Rows from block 3 of a small multi-label image tagger, named by matrix and row number. Rows with one number within an expert belong to one neuron, the router's apart. Each number is 500 + 50 x the weight over its row's rms, rounded and kept within 0 to 999. All counts start at 0. Numbers have three digits each.
Before each expert's rows are labels from the 100 images, of 14976, where the router gives the expert most weight on average: "strongest on" is what is common among them. Only what is clearly more common there than usual is listed. The data: photos of plants, animals and fungi (iNaturalist).
# router: router (model.blocks.3.mlp.router.weight, 4x512, trained with AdamW), inputs 444-511
# up: expert up (model.blocks.3.mlp.up, 4x256x512), inputs 444-511
# down: expert down (model.blocks.3.mlp.down, 4x512x256, transposed), outputs 444-511

# expert 2
strongest on: kingdom Plantae; phylum Tracheophyta; class Magnoliopsida
router.2:601430518576472539365530490448398493521485456464537521489413535410383616407606453492498544570560468537429544552515494530572565515434383515563478476547512527514504524542511476513488479584546461422533469514
up.0:527504444540571527540427501554559559513428500407433509477500583495460432558512429483487575460513446512446480537500557486485489445502498508535521476441485550461471504498579483593442560532471501458496575372
down.0:481491610505432489455499463449504486535495490425524527453530447573556457452455528498564479498449557454533533436552470428406477463485523444523532553480543561506541528472478509427429568577510559495487550517
up.1:436578547596448564597496520497551499393577379377602490484445577661523504594446485495400526542509489480461479516481540497436490546502477538502458477461447459473505419417600438487565514406524417532466520419
down.1:558453548469548483472546485401505532434548524601489550423530471494574449551494570513414534477433479461559592492415534508498542559477457485533507476443513544481434540592751487501518370488520486468506560453
up.2:595633322524547619578370482505480511550518431466514503502462526543445485482485509489530502552548617521510572475548504588495439474531463530541527541466544572441585473445505485603471472457490445482554563474
down.2:573358470502475530547607491524500519437486440590442541483459547506521503468501540538473479446445504555476483451466483390530472503518520417507490358498513356519528521420400483504456381567522523479449481507
up.3:520436510506537476465474486549445500466491511433531394456493464485438493420744506532491514520518515563487494473425552523528565475512528464498477455418478446476495429494511559516459528558466555523584533477
down.3:505508441427448468493460534488481499521533525515501487531576505569499500507481527421505470483575544543498591518587529593611498437502513495494511628508488539457534473524534528451572406474606574554545550597
up.4:509505518477552501524525512449535503464427480490518487491528559514456525537438496488553530470507485466457510451512533574515543488510397490490482583489477466449472433508515471438526509529495506571501482457
down.4:507532409542529470371455453484436434470454510473536542557426421408537461470507489482492466536523516403492519489496418565527547620433581481548619511474487442562383459509561466486480508461518541552543420475
up.5:520573493450531527502419383506439432555513529437483531512578492581564467458573459426465499517481446487563523528468464543564440497461364460476536529566386597484499484416498497468569487527467475468486560534
down.5:530562515477515514493526479474470461534541511482476515551552462494476494474562451384589512479544435488567596507492477549573568563598618569637483497495525489472482520460516548409499453489538426482469507494
up.6:434445579548438454558530514473467434500549471539458547493481422513544512511434535449376584482498492484525512521483618461375558513501461511584521480502405423550522466496473477490541543538500491570582481439
down.6:500431526475414443409482526420464442465561445451492504552541436560491621413551482475436533473433491521476453538516598507497441607574411482544394472593421489590515505486524418575501545464487498485503500519
up.7:433465523457510497521598615481503429485514564552545503427509379561533482563481503509498458480439449514548539481491492473568526479421507528503509470506377551529539478465462531540507548523434448465529491501
down.7:486503580498499505480522460420443508492467477520518452569460471514482491517527588550420500482437469492512421471491482517384477485440530483540491529462562416464504491451539496477566422518491493490542433422
up.8:482439504510552498499483583399473574538543519478524528568544487547457557539457412551491513490474467456472405491444496558596463520425583529554469495513439537418537567528575609439462437549530481503531466480
down.8:479564492579436553556484452543490539437463578454464518527582511529567512525479509490486474414448545499499513543444448537510509397461487486454448417561445534543559498476381450424533509484541460412519525508
up.9:442554505476446383552545458399512501515467478512500528468435503530461577543464443527537562585565515439451556490484495494495488519616426524470503523547585495568529482443538457453411487485531570532515476369
down.9:547510506531484576468474513542554387453588394524519526517449574559433481567479525498510545445555481510530513539491529528491505556409488448471461496532496509538535469394535472496469512478493457447575533569
up.10:551595504497587509513524471530535464531523518603509594532497516471496598436533520502486521509519525496470494516578559572454487491492412536436470412548454554498466513502494500430592464461535466537467547474
down.10:530477473466480609551447470590445641518543411526500455531450419506419514534491463495511463469492518449457552464551527470524515413457462371528414518543514443506528513442534450525477533620531536621524482536
up.11:406478519550452495508609537527540515497550517429594433532477439530492446517457499422469531588460422497496511441444510585489469495464449493513468437522247359436547524523445457459514416486508522481473504512
down.11:577493572418501495477569510541500483466471445441511525659512515499594554468451525578529483575547541476498547516459419494591514454486499458498483559461543519548502539509475508542546493360474474550482440484
up.12:463436507416537484589572540532528470534547508492457522441498464482465450582563511491528634587576462472501542532662590476477524479628498493509498482566426572498519459505439489505458539523526488441414462542
down.12:507480489603489478437523479499482544559523545515519489549510544388447501433576439514478481519462586523562547488585526462522516527480476504544549616510500538568485462538538627543501317517504537467482549508
up.13:590480593471490506552452498609526461480530531493564450482546543476533618444461566562557421505518486553488474427506481441430439492579518542519554422559501522521476590632472493476484483419453435479536445575
down.13:513419559464444525405474525496396468485567477464501372434492460532497500508561543521533559517517539463500520464516442570511372487483536534456515539497546508497450402496514506567455476535514458469505559472
up.14:450468487480488533454462642574542466521556469607541532472515526530501525532551427503534467552661495402566446414379556587496483511435570523504510513460497519512446463470545509497404530449479432473491438411
down.14:441411425532519488488530450455511477565480518492563528583530507515509495515397420527421614530465521562488575516464484426522488462615455443530586484555370536559505523494494548478489455505460589471566501488
up.15:495484417459561530490467517541509590533590569506557458591471548472484485512560520525462530512461492519513522531461426524555475444531521537498499537451447449459488465551449440512574491482508535494588490510
down.15:514649527528393489427475445512509474478447519500566555496462456503505572413520547571501523485536504541490457563497426502396468516585458518514451518481468501482408444472471531526548542528485459529452491530
up.16:472493525364517483512436517540574467550527573500536505514542574486560470634530564526500485493430487478494515448524569478417527480485547471519552417453607504505493491482567472445568475480462539481554478369
down.16:608571507518505466555476428456513516394542528585509500483450490471533533543462527527491577525483467580417512474531503573509497452452580490525501442536593478447422417447428548597497592554506500444733455550
up.17:429459474532513544548401649524438388442478465485559464566504513485479557388505492476510636552540517457478475496533468507510494492454527545480449605487513560532544562490457531543419524522601524512534478509
down.17:541431513527537527424529463396606555629492486407360501545542519461510489442501525511502528521496516583501485539391527502634525472605470445436428533529464451441487516521470463527542436432530519552500531538
up.18:515452490461527496515517548502546501561447495534598543497515512541573477492427539480476515415383460485479415566442573509510524507394520538448479631485415416518496518489502486477517569449542511508486404424
down.18:491590427462474499490457456377468478455534426453497522533458508491469472537486501536525584548494467520496393457491455443538481437524512553584530426550491569482468439531475550550492464447458509533519556504
up.19:441492555466453454550389634586495610485549415390462440460528494491500431420531489503553535463483485436492515527524517505505532478547518562544490507468586577444560524593471501550461541516539530511495422463
down.19:475535557363571457560501431542548459531481484507431437463500549539556433589478505489534495453487548486542548475536482535427429516502554447453533485547499528578619518458511333444552556491517434603423493509
up.20:441437575580525465464497454488473421461493538528472594541513608595540510574534446417494549574382459479533469581552513511594464456470521492534538526415501593570497540556592509460452539549464557477586522594
down.20:606448489511496443494467476523469430495487480479493514461410496448492448458585469446451518515453513635538475596537470507479540464437532522462590406477479574529490505480491482475531541513496405536519474369
up.21:428493567486517495480452631510520572514492546456479490493508454461487529544402484568496595525532475546456491446443438591465515461443583471527425434494391442521471455478503500495557419473490478571522463461
down.21:494456618525532512423500537530448512498465473497535516504496613536498455508515477512466478486554544443542509515407540491518518493462553433396542531540530609416511456541451508428537594503551512518574520512
up.22:560510516428553550423514541520538461556559478448554517518464459618503509579529487529414434500443500501485498495630481491455406451457584525505510550494541447481550486485429476463598539563502462497494511555
down.22:405468524486485523599499487512459595513535417470431468532470452458536440493355465468482502449499444515508530501466556477498536522483467507442398508494553499517472476421433461462538486560511539516503505490
up.23:543542506461524529517488502490524589516540589488395500495475547445448499563437417464525559471531478562466468457466488496444479529487492562596548546528542446474468481500566520497478463367521450528516483563
down.23:392484522520434413507503527593507529543449442547561536508505414477575543477525401434459467503450492497484458621504420515361394510479494550420448575470524428579513506506479578529499548492478374477559425463
up.24:418498448492506499583548537395568444516422474459498472484493488555574514494464474491492552496466568433512548544538497435492522496574460462487543466474570495448525602435483514478515505463457534567679467514
down.24:518515450557538450523526514532515430509495462468427498504508516512518454492493455536469567540525446498523528501519543478538561496510640385483520421547523493474562493507415486519541551584456400423540512685
up.25:372543588445448519527579581478529425493557607486560572430464539533517530506432489459553537467445489551561538499529476496413523493516558494523498464503573474562549465489564530508407478498447453465530440464
down.25:502467532556584525565475501491461495565482501447518505494416429582410448549519517480519540463470394470444466497570578441491474597459536489511510501563473408506489464487459470489543520576498511595414382596
up.26:549474556386445534469522476499542520570564408421594536475386494567525464532436363618521558504515396534479535510455468537557533455504455531386527504508594591497478445542571466558579555519495497476461484498
down.26:374471586474535524568494521452576504385470584488486500552460530539628426515506554586464413526529505484570550526449443477535539542482523501560515561393519472494482568456476503444524514553574557605453442458
up.27:461550463449488513596526507524512541424503501448502447514512440458493447531487396479629616451486444513476527523434469511564432419498440516533512515468526477446529424430508471522479549493499469497517526545
down.27:553547504510552426485485512508513521501501482509523495500431461558510459487575591452534478515462521484516463464538442490627577564490423515576523507523499505528477512495526416495556528492473544521481507515
up.28:557574556531496548534545498474516487504461453568462502502547486506520541611519491505516446471420480516539518547462462541458468513652409462533499423474461503450508506553488536449486397493493506478422472536
down.28:483529637467514533491503609563545491495496540489551541536448496542485490528502419585434521526492510465520455483400354430530537594500524490487588436499490467509497462468437556431498470507538510508514417499
up.29:449560477502581527338467446481515422539484477500476471505420486513513472511508447505518593521458513544429523488459511484474486440486563460519468508495489507456512556509517511533493468509547476531472495514
down.29:503469501444525454482608414486512375525522446500539487412553416535365597522557520520433458516524437526463316538477455472483476525485414547426479433455463475449492522489469483433551458508487516478509474497

# expert 1
strongest on: phylum Arthropoda
router.1:502490554532539463583444446583506481504497477540421522544528470483593505526478559485491415450490500505490453524561470400421461519543591455501559450457417443524518476433554527494495575428534440516432410491
up.0:515580529404593462597523539438466482499497521506448491441538445517522507558465488564431492481469504440439469509565502521481421447501480439459537477507475586544553392522503470610416454487462487598466551532
down.0:496556436572472485428534522507483487455501575449483509429499502475457506507599519502457490474560512479572514486501444486552510429519488495546544455501508473565521603517525517507464503539450530522500562480
up.1:439506491517502472625510477467564497492512451422525459456570459459439508481461512476472466524486515545487478514578462494535555566480420589505500485537476528497447446466529456439628500422449460556530529390
down.1:611476446523439510446506467534507475484437531652514618570522497506514469547536578466524500505495494505444530484427443547490567469487480477466492463468434505553490510471549493515419494559481491380542548584
up.2:463521470413515523477508547541432634510505522459534520545546476518479498493426496490515547550535478440505391525488489669629485475569400562518494473554488515459541516399490414443428448449464590524513536536
down.2:553484525501438507527484376509478556541502439488483464397534502456470539565502528469569467602460458423479518529439497394542518515511569499587522436463458504521460540449564465615464457454528450614565524488
up.3:488596420441541483433666388487477501584525544537550490496440584521515482477471655537559534458497531531472475452485461517599551449500496503496511545504440525414507558502456527454554506518497518506511504465
down.3:478558498492578640495456535610424475488553505499510521507401535468430510461556588549477552486519533541543568454488507502562561468526607493522400523509493543490509535429598377451458573508510467470533485467
up.4:531427540444508485460481491596512436546556543551534504486535580522465503638512552536553540503466605507481402589513504486501493415444488529469542516419515499480471569498456617502557482532526463505490549526
down.4:495456531506536483539482535518502411501476524424486498554544511509543525554563505555475536472490450504500438514461561533509458529450548520471447480479541422571399535511526586485533389468556503410450404551
up.5:503517419443506430462454553475495465480539506444544577524482399483536453437541524534522571592640485533521547457500560512472564534559475471429544508544557446560476500528476485535510508500491519502479470540
down.5:565522468549497526464555449496475475436448452594523498527563556489439468494502470460632481592458461503517528462555473552445620488411422550490421505489563573505526510507453534531534571575468564476431472511
up.6:533547483524537583500460498424513577499500500461601570494498492457540501477548461533597488522517562522527423444479517623564490504541495540425459470546420578548538479457514499490534502389523540498501448586
down.6:534533490411495592447477539550542495411505456602434453515526548441584532528528518509517465557532537590509473510384505471496525450424581519525540404493427629588483526537516536583558436530410409545514558444
up.7:382566580479511482537466407562485447447470530484518558488519469472478494396432545556497485510469483502471447493513432438457499549555466543489490476519592504546482493474501542542467417451598423456526546482
down.7:541385535434484515480594480463475517438516589434519567501526591484506455509464476670456503591512580436571529428481448465510549496481453514402519613507475593485461557625571487481550575430506481523548424508
up.8:389552637524503501398501409442569501418551473412547514497521479472487455516488478445528583458578465501520506568457452510544408556530446546564473509471528489442459485513435525567534628549539468486535578486
down.8:451515456479500521469617507498516529456475519473517504555305501428520476516537535507525496440512440484496491436487468495497518514470450557490464529535542555528419409536474466467430492439460571508512456488
up.9:474589525553485529508539461495529546537569550519501459519509559451542452520435350502510557459532442524487417461538433435460497501526493429444555572503518395513498515540548504482431525579502525539403497474
down.9:487680546587543491437576489511573497528504467422520501555439518553500586462552521469508564487574497541555507507529469480501500537499522393502501476436531568458443500428501584501460524494508464437435485510
up.10:513543507506597416469485617462536508477536484470443568461478489538495452435577579449548621435456499491528556488521553463490471502501526490478484505511598504498454467461458491432455456445500525560466524386
down.10:509468460432420457511597547416446443515509600449568526519480461548553527452540556538526495397486536524517528456454497451501516498577504475525520495485587510498558445502591505501530507499450502537532545451
up.11:493551473435555402391510536486467449527499534384485529530476451496499473448470458524466545497478523538531466457413546463573433510527449465505448440490473535531597507496491470508582497495463523459527557531
down.11:494621455455430458544531486524445485524557521517507510471513580484409438502440544515519477464501503454485456510454394579470514472451498455474485468483397512478597499471448473506558511552417454556454420522
up.12:476479494478460514513324523472519442493533557571579426414404518551426562504549533442564491577581472502512493536511561538562495430519421494520456507422478605511519423492524576508457466592567463596433526483
down.12:601476471542460520512555527466553490628429564502506507600515557553436484385621461494507532453530549620584509513485500422554623499556519475501574467545534584575446494584494468504448596384473550495552527474
up.13:530580463500497535513586479430545462504521434495520477545502548458565452399652507467499465547538501501493529489437547552546436463432432472445539526512405494420478531493477447528522505392497596492495503495
down.13:604471438483479496512535499466471479554427457494368560537487548441531482523532439459533525564574493550585503480600502524516474486510501471489476492529534567466496544475602495557441438537474442591442517449
up.14:523582432448465479456420534456597485561557503554515499486494529552438522509470499422417479458507530460553504490493488524534443536487585537490505489529473500516487532496620474523564532530512556456511521564
down.14:447552530519459482510538465453458446477457505574492580470513391546528432478441472534399454444437487560498475516447535493515517558544471554482508468490475472530495557452489481498509458535502481569527542477
up.15:439529406449490521447477548498509452562510492531472481570515467480463511484612523567516571548538516505497563490524499541478470577484531522499498494535500540509507482548475518414478606576524541497527528463
down.15:560575488494495539356456503546452529415570447552481498485539446487513476480520520505405414522497554490541623364583443557428494534427435492491393510511442515458471467436536428455545437443521481486476480429
up.16:518509471473481497414514556509544488457453549492379527477524542443546479558538555510456456494457550468485545528568537533421478486432467576518544507506364450539494513498496514513522528478479509570585502460
down.16:559494535521448449525412593547498530465523424494554520430528484420500445559447403492494502470498538582582419505535463422488471564468536407491606511423517569475491508545546486558449492531406431536506500437
up.17:429500457495523568571498541419535465546546524461477552455429487426477483442467565443588560485553451507497466453525463483636547435563539524557461578486534539481547483535477524568425468487510500487537526523
down.17:508489455468499513371432602541605428462415474534505439484555453490445511550530521462605479525472426534447468529589579559511575494548479557467497522468632612477378538524564448491475497480478598534489567552
up.18:504507553532496510516463543476434584535476485468549449492454555446507533506521478464604490441521590566536420487583478530493545499471494432391575514476449590424512523527470500484444498457514525562476461499
down.18:461492498464484416490543544474344497538528532431545496480512547560426532538523459475491448447525454545486446501555560456511490475484455533521377490518453558512467424534530491498659539363427481489538570437
up.19:406627584459512540447526540589558529497525546517530474490494496508485475523566495503588450546660539429532511505422493496494452539513456465542455456506458464575433526485532505562561393535504522539476500536
down.19:589598530582486483487513463472469439519415568469546500527477538371582567513528463560557490562561470575598493491444484549506530461485554527486502487531469500527366499529370456414491448441517504439519523538
up.20:469615467517479556365625503544439510546512491489463492478477506500461477526434490490492386506484499473534445562465435494530487505572533520445475509469546410449529533554495465432403496505535477478512415512
down.20:565421580529542488527442497478448510379459505463511548589526372590494502492595529601472507487538502550459477490502454516539534524445508568542470566472489535469460523559402509487465529493519392494558400560
up.21:545517567462499449483503493509497459518494514484465481473522418538480502523529499499530483552473530455518524472575457472504515516550454538534497444485533445622513475497545480513486549509550438603435515440
down.21:489554503559438471435575489521478434530449587459473514602524510476471424409533462437446517452554484451510463550510502540504558592568552593499541498480623485549392463525514511594526510386438465484503504545
up.22:514553489494443464512490465510605510446519434607518452505457520542424548374593466466436520530578452508421536518491477482368464468464534501509488601467475593568589476436454543473562550350548518475468545344
down.22:545574485567534510480555486477404449558459523384502499449578449496460553523516485551431511553499431528403494518437488557371486495475523604531502466529487371603483509555468449501514410492454497531474557585
up.23:498428557474510529512473461511406446462560496461535455500450510459517491545560424473541525543570506416450475516468538570534448516496501500524480506529452504408492543473482450479518473577587532506483466462
down.23:516519516489549537377400510546410559477470476502497531518485506474460430482610504533604553532514518568468505479455507538543511496511515493477389513453556622458468512516461568449476455412433473550506484497
up.24:525484565455521553487496516509468566540452481365510587486402513404469429484548414503507500425577479497532471492544479483538476497537468514488495494571548449464488473525505541517474446441477507381595525487
down.24:486524485529562508505526499576520395567490417470528526453507460537433499477463465556514545453532503592501515445538519485516488460562521503557519420477506524544459535513559403536545554519497503613447430541
up.25:427410486453504611524569538492477466501541498535574459490428532533594494493553374535513500514501527461597483496608587566476575496503465463542508465521461561599488517576488568479635510532536490465500349507
down.25:530414626521473486528481447538480505505553488539496513559535437416427511487410386594511487531511452571476513596440500527379511433430497527505619472481520538547570465468373517521496492411501368480602484514
up.26:554506484586560546561520443453536526481525555553572550495516559562537511544564407516455505572517525444498490499568469469466483418524500597458560533450487489560511517478458467490546580567561464442494463552
down.26:446510424394464497551519569547515473572526523495506580598572448504480510454534500481497524512543526479451520460503480494461485500524556498489541529409488534451492477526507490514527565489561430453500582546
up.27:442553508532491563606448471503541463478518519529480445467454498514521502515459486450585503431424527443472404507524445553568432498492441587533453540501494399512447563486463523461509503523544480496549553562
down.27:481449582436549489445537552515458541442501508475455515530540519510448567473466582539569580431513579486452430523601527493499492447398493379508507485566540442598537395496504459446502506587537382463491507453
up.28:544393450517521417508382526428465554527583509439502458439432516609511476549484436481417635581449525523460499485442527491517566474472530475435478561529589615457526524495516491542393537578497421463526508451
down.28:483522435514614577421537516478472533530479485531511539503451490501522499477519608529533423502390473470439469519491492516527568534421487479551433501471604515445513500483483396486564510496455510514522541514
up.29:552578525529545445455537513522434540593369522510528492521545415586452480523461563470465489542438510495441494550606544461444513440497499446493489509458532541499565470487606438493481422561482520535452411413
down.29:425449405517469473539449466459466459459544440484516559508541484465482497518472461676511497560567521479521458490439506447551416485522492533536423494572481474495524549453563506495541586417456482487570579609

# expert 0
strongest on: class: Aves; order Accipitriformes; family: Accipitridae
router.0:396621537442479485466498542577433472490553493506480490484543515607480438550541492467533519436506473439486467458576475509386444419521464541580510538422432517516450418456409431580479549478504547463552447476
up.0:478529557456464442513480519457466509567457531513508481493499497595444426453491546456466539548588506445529530521463546540641514506568526546615509503484452530370500529493428504508536541452512488463548667521
down.0:476518539504453517460485495418554536513573390585419518418486533486584574554575508571517444464588521566403413461509548542524568519479550421500410472504467398528577450522488429412480505546497514556523520497
up.1:500483470531467464475512541524578464501445540532477552525592494496483561405439606487530501572483531491547506520496497462463449554439517499499549499531512572450453525481474466531313386438454482507469554459
down.1:480546455543484515485508361528430453448459425405617618570562519503536510469457478478549507454482533493468482472564428494568603380549447450520384521538534523418399547508561494503472490479474451535585523528
up.2:486490441469461505516533530500460497482546558517502496502497567523493499632470485575546472509426545466492502585531521502395542496511507465502506513529431502514477541481483473496512447505521485573501403462
down.2:510570496594501465486498453451554514437462476589531536411490414545537490497484563554423497526549549508453472559395496558516527564550490492503430533530437469439482475528450449520533566547503567500510473543
up.3:538453498505463449585522442463448478389481514393618562489471494523544500421512537488530567387484628524484476597587508475684475552555598508495571495595607473510437475520454464453603508491451551435510513486
down.3:485457483512439531515545514525446566549488477469537534463514456504481626511550418522477437515520511462571519438388527419495572483450485525513482513551554501495461520509518459516501510493556470424543529524
up.4:406472547478478528532478500549537524394524613610500512491466463423497520473439487509491486496460457524474457467552559540577508503483538539478506475509467493510489478439483508491426498534511518519485510462
down.4:479447496479420444494412485550457528478509510565520481501392509456501450469427448540564480507522526500587527500453482514506509524490477445520583461564498474483488500550542472566604555594536479510570445550
up.5:584560476459437440458569479491541542455576503421459559535417477642514435511525539491456490492614594455516549513601381489507514540553511497521558535514393577550546534470505535551566492514576467484511522566
down.5:526494496443511472444675489417463411551473449392431544510495505410482466512408486473550448546589502551509511506463464492490540358503473392442491604453560545553497454530536652494555491472449516486497433474
up.6:500493447532501569502445516541449531560536433593536496574475410545427504446565453504562541452522426452494515489453422462531539558413494497532470530513443545480463505462490528454491433401525563444588464456
down.6:530581545449534549531516482410566465522478580504536521538499572508466561441451564462526521507497531606475436559529537623577449439484539472486510438416466476543500445524421525507472489523540452477511485594
up.7:440509635474457543507505489603505474424585551462515572542512424492480531400463448455491438550382413512532455488484511574459529508495533514539593559434521474519457532486419534511667446433458517530533519499
down.7:507511447468475536551519428446580554470465487519577501552557474513480521537563447489541444476554463514550544456509522524512466449367612567410489501594581568520560526516459524509428501528466461540513452467
up.8:527482504514519488508446486524514469541430534468541496500567475571509526530565569503656489466431514560515547506485470464542527516473438464471479535513491410464505481586513492477498515402479469559525523488
down.8:401488563479534491492573471572496577532481627476455493528452542441471424535459461401493515452511470488538531589477535459599504486486518450541516494530433465473507450528551489503538526585536513504569416497
up.9:442508490559488496556493474418496469468487493473514476565481507503504553400476445490490506410576473504444544436595537508555527493506460507466535532544584458490548571544505520512500580528524462464493512463
down.9:506492503488607423432428528511450464495576509522399499460537498516515466468470541449458510549468544556446445531519465491566559482507502626553515366558471625521536506424479533488545518534481513506520423530
up.10:708585514584529441545496576453534467511512540480475537477592498457504520470534577445548512497453501478598532567577602486472565500458490498403516513497565513489534511488549526460507531499485476425418567468
down.10:521496430532461491429470481522475486420448558456558577466552530493534523417409578483498500481464516511425487516471548562577468545591515482539528461499505495554458452454485493507485399451518498476452478499
up.11:447478461505512543469572518525447496488517451483501468382499508392436557423567497515510521539506517491473527505526526533586414542437443488506524638551432570462465514501499465463508576509538477478553477441
down.11:524449525461509518536510539492549433510540468451494547489548522526491547477549618606521511505570545500490483494627557448506436534505460539477520481509514547469518481521551503459523495466505560566462493550
up.12:441472525513504595490613530525566597552460553564553488533482481563526542553484581527538525581576473535480499456539566533388575532499524511538497543548581525503422475531450506465474503611480522481528545522
down.12:501454549502537480416477473483464445489491451578502481555519469503401611530475569487529494501431506546528581476469499504487493481531497564543533528515527373560548540434498466455538524507493550505435376552
up.13:503526541441511498439458590425550557514510525507515499510562499416528505457525571482430504512433394515522455513498492520505467528438473592522498548486679553476534435472537547461573508368529509476524523533
down.13:466479397549595492516431565500452505453548640505478495505469529473398480556503479510536498585396472574456480566473526528583585533546551519485518467499404518530582524444472381570547514581396502492590492424
up.14:532512376523535489471556525454481465491461572435524430570482472664464533521531539496468537534607559485565489465456486462505472496445467488434515480548474598544457463477516505503487503408451482492453535476
down.14:519540478559468401504455426441436472493460557590472457580589528531483465404531496433525534528537527511458555527459514601516496558436412474457582557501507546567494443491553513439509574464494474566501514497
up.15:491532595516480515409530515516487398468548495519473464504477430539442461576428485479493623527504567498570451484465471515362494613573466470518574453480362495495544549498438524455615500521507501505453518552
down.15:518443465596503443527483433487597585414429575489537460450512452495537409544510515593532523504419589535632534561452504585570461549552475499596508555503499528560517483598555558463519439525471467467484479468
up.16:526479466437480517513578492551544493483458510371476600490471439448437593517540483430589464500540478475461575549500509500524525567497555523531519517448489489522505492474397468410496501542506554422575441414
down.16:515416462569573503523509492526486536515435480530562477548519413485551514554587481539533490520440559485449555489519540541542540554461514540438510558511488474460571551473521502456396447451541477485505509479
up.17:559538591548542496464481486704485460491503453460535511442445457459412488506470517429580523528569521588534524451453468469515527496461379576542513469537468416489477557492505519448474531489509451401603518511
down.17:488513404464568540483447478483499580459458441460533524458432538526447530554473529518545478525492474515517520553554469535592584457569519538451568527447566442493521564493486546502439526513575531376497493501
up.18:546479502438491512533475443657557474510558450556509482442509475487474474504508456474553633420546456531489550504482483492584502504551533532524517466500469547505521532489425525467609570573500460481514486536
down.18:509434446452493539574553425550612488586528514583482482466578481493599490634540472388599538555499438503500482537523450439515496425552410441432529477500518478571601494457486457498500525577527373489536523485
up.19:535506422543530510520461428483406516556487509457449525503473436507469507524587502528519496537585448530516495543499443516513528568492495588568519541477487511466477497510478531461540558473535428501556434529
down.19:524552480470479604524419548554498511575490535500544540519429438516438450489615527431499480565535448501509519457559532491525505560463482544510441433572545458460485550433538543447615471511541485505440471490
up.20:503495522492504504546468575520522499514526477465481508483520463460476512482522453506431486427568436643495486523552528396524524483578559511494463447600564491533610547448531503488419472484560527503502507510
down.20:461492499455476507512549434515555469595453463532441581452498475442486488551560529459412481481554487385463442516541560532558467532457488499614531488561507517457503449488458444557537464507462519495534534495
up.21:459559479432521468529402512527519506459526500352500518465490478468496510414466522559485494539499429493493549591620481492455530440540559425455500512416593493552538525510481571528476513436486465560510508428
down.21:625586456503459524453485548436515555553494536500456521530485468432490510464483482481515475464425462501509526551549485538477526514569440549435479521545484578455494511479449568599504583465482464501534529556
up.22:522487536622415498513475545491529511481499553520548517540539495495550472476456520505438429472441497481506436575519524386603506428469583456529453517439470425541510520454529529510569512463547453521516496575
down.22:534507588415527492577445494487514468506598471553476445499370655530462526418540478479521440477552543559514509527485373561528551536478443473512473642501529551662528507479465538471589557468554534607522513438
up.23:474486500494472436570501546480541468549533462513514460509527591471529455399578485565608524488573493553477518530446523470400514562390477481509538537441602557490510512481560507477564448519542466455517549421
down.23:462563431445556496448530563519501465468481510543465518342480460582497509472549461456513466455512517524491582563538570549429446450539517538475469522408560508432481431486492505539457608496510551505488511466
up.24:546541485526485476576436506514539475489503532490494509515535495469558510423497503469569509447492481500509498462512483517520494537519473558456488495500557458515460576474533514495589563425585375551448490535
down.24:517515489517467443593480469490479534442569434501489522493457436555427512570488501459433561503466496501460427559510510471418564523536541468529597498480448525508489492510510498487328505586560534496374499512
up.25:526515550432445443513530457517463459566524572498491444515554468544516521452464518497618596512445537507544524438432503602560539480579399586507486526590487500442500468544479484586525476530478498611608558434
down.25:472521497515549506531566457546480569544482469506568495494603502535469585496558501482454561552529436529473460490517484524482537536396512432534442481455517422498518504563492443588516578444465586425529468506
up.26:468521517393480479462528409489508435460508501400461524514482473536450553546496512528433467472472415490480558589518461546601460514553509386430516463505620655456588586570454529508528549535462524488487514486
down.26:504479517463476537531527508512521511414586481509483486541528446548523495572416593458557486476524490469540466580546477492466532544490577544555580494510418506451450442471486436472444512470470487518497567496
up.27:449489529566502468463462519471463455442520487409525475586369443565484472495538503456564562534504436583564524575469485453530488479502472466463486568558578537563561440470492480431443509533586478470470564384
down.27:491571416512422458465570449569437486470520551504521601510505495430471531493505475653494481542501426488514508470472431477432527520464492526502517485542534391536481536530534575589488454470478516666494555499
up.28:473538508465525493573498461571490558516463419440489485442550408446501579464559458512505520491611484489440525465479573429497483519516497500518472481472457448479574524548535517455421465531506469429496426510
down.28:495528502452515534490472499564535587558445412426448489494428601469499425503495465446482448581485520576450481413483462441583397526527488429592557584430559501455529476473467578459461485481529494516568562577
up.29:437498477620516527392449491468469508481485535462539447476458478482457474486567513492522492499424455536489469574490538496491545496465470542501521477497602499422471544497496467506364462486499535565412410472
down.29:467429489533565537489519427465439419536511424431502558465483489526531546522486484487535529465518617452484443486427529436553528474546524500440526482507527554544517542488537486509592506528540518488490428551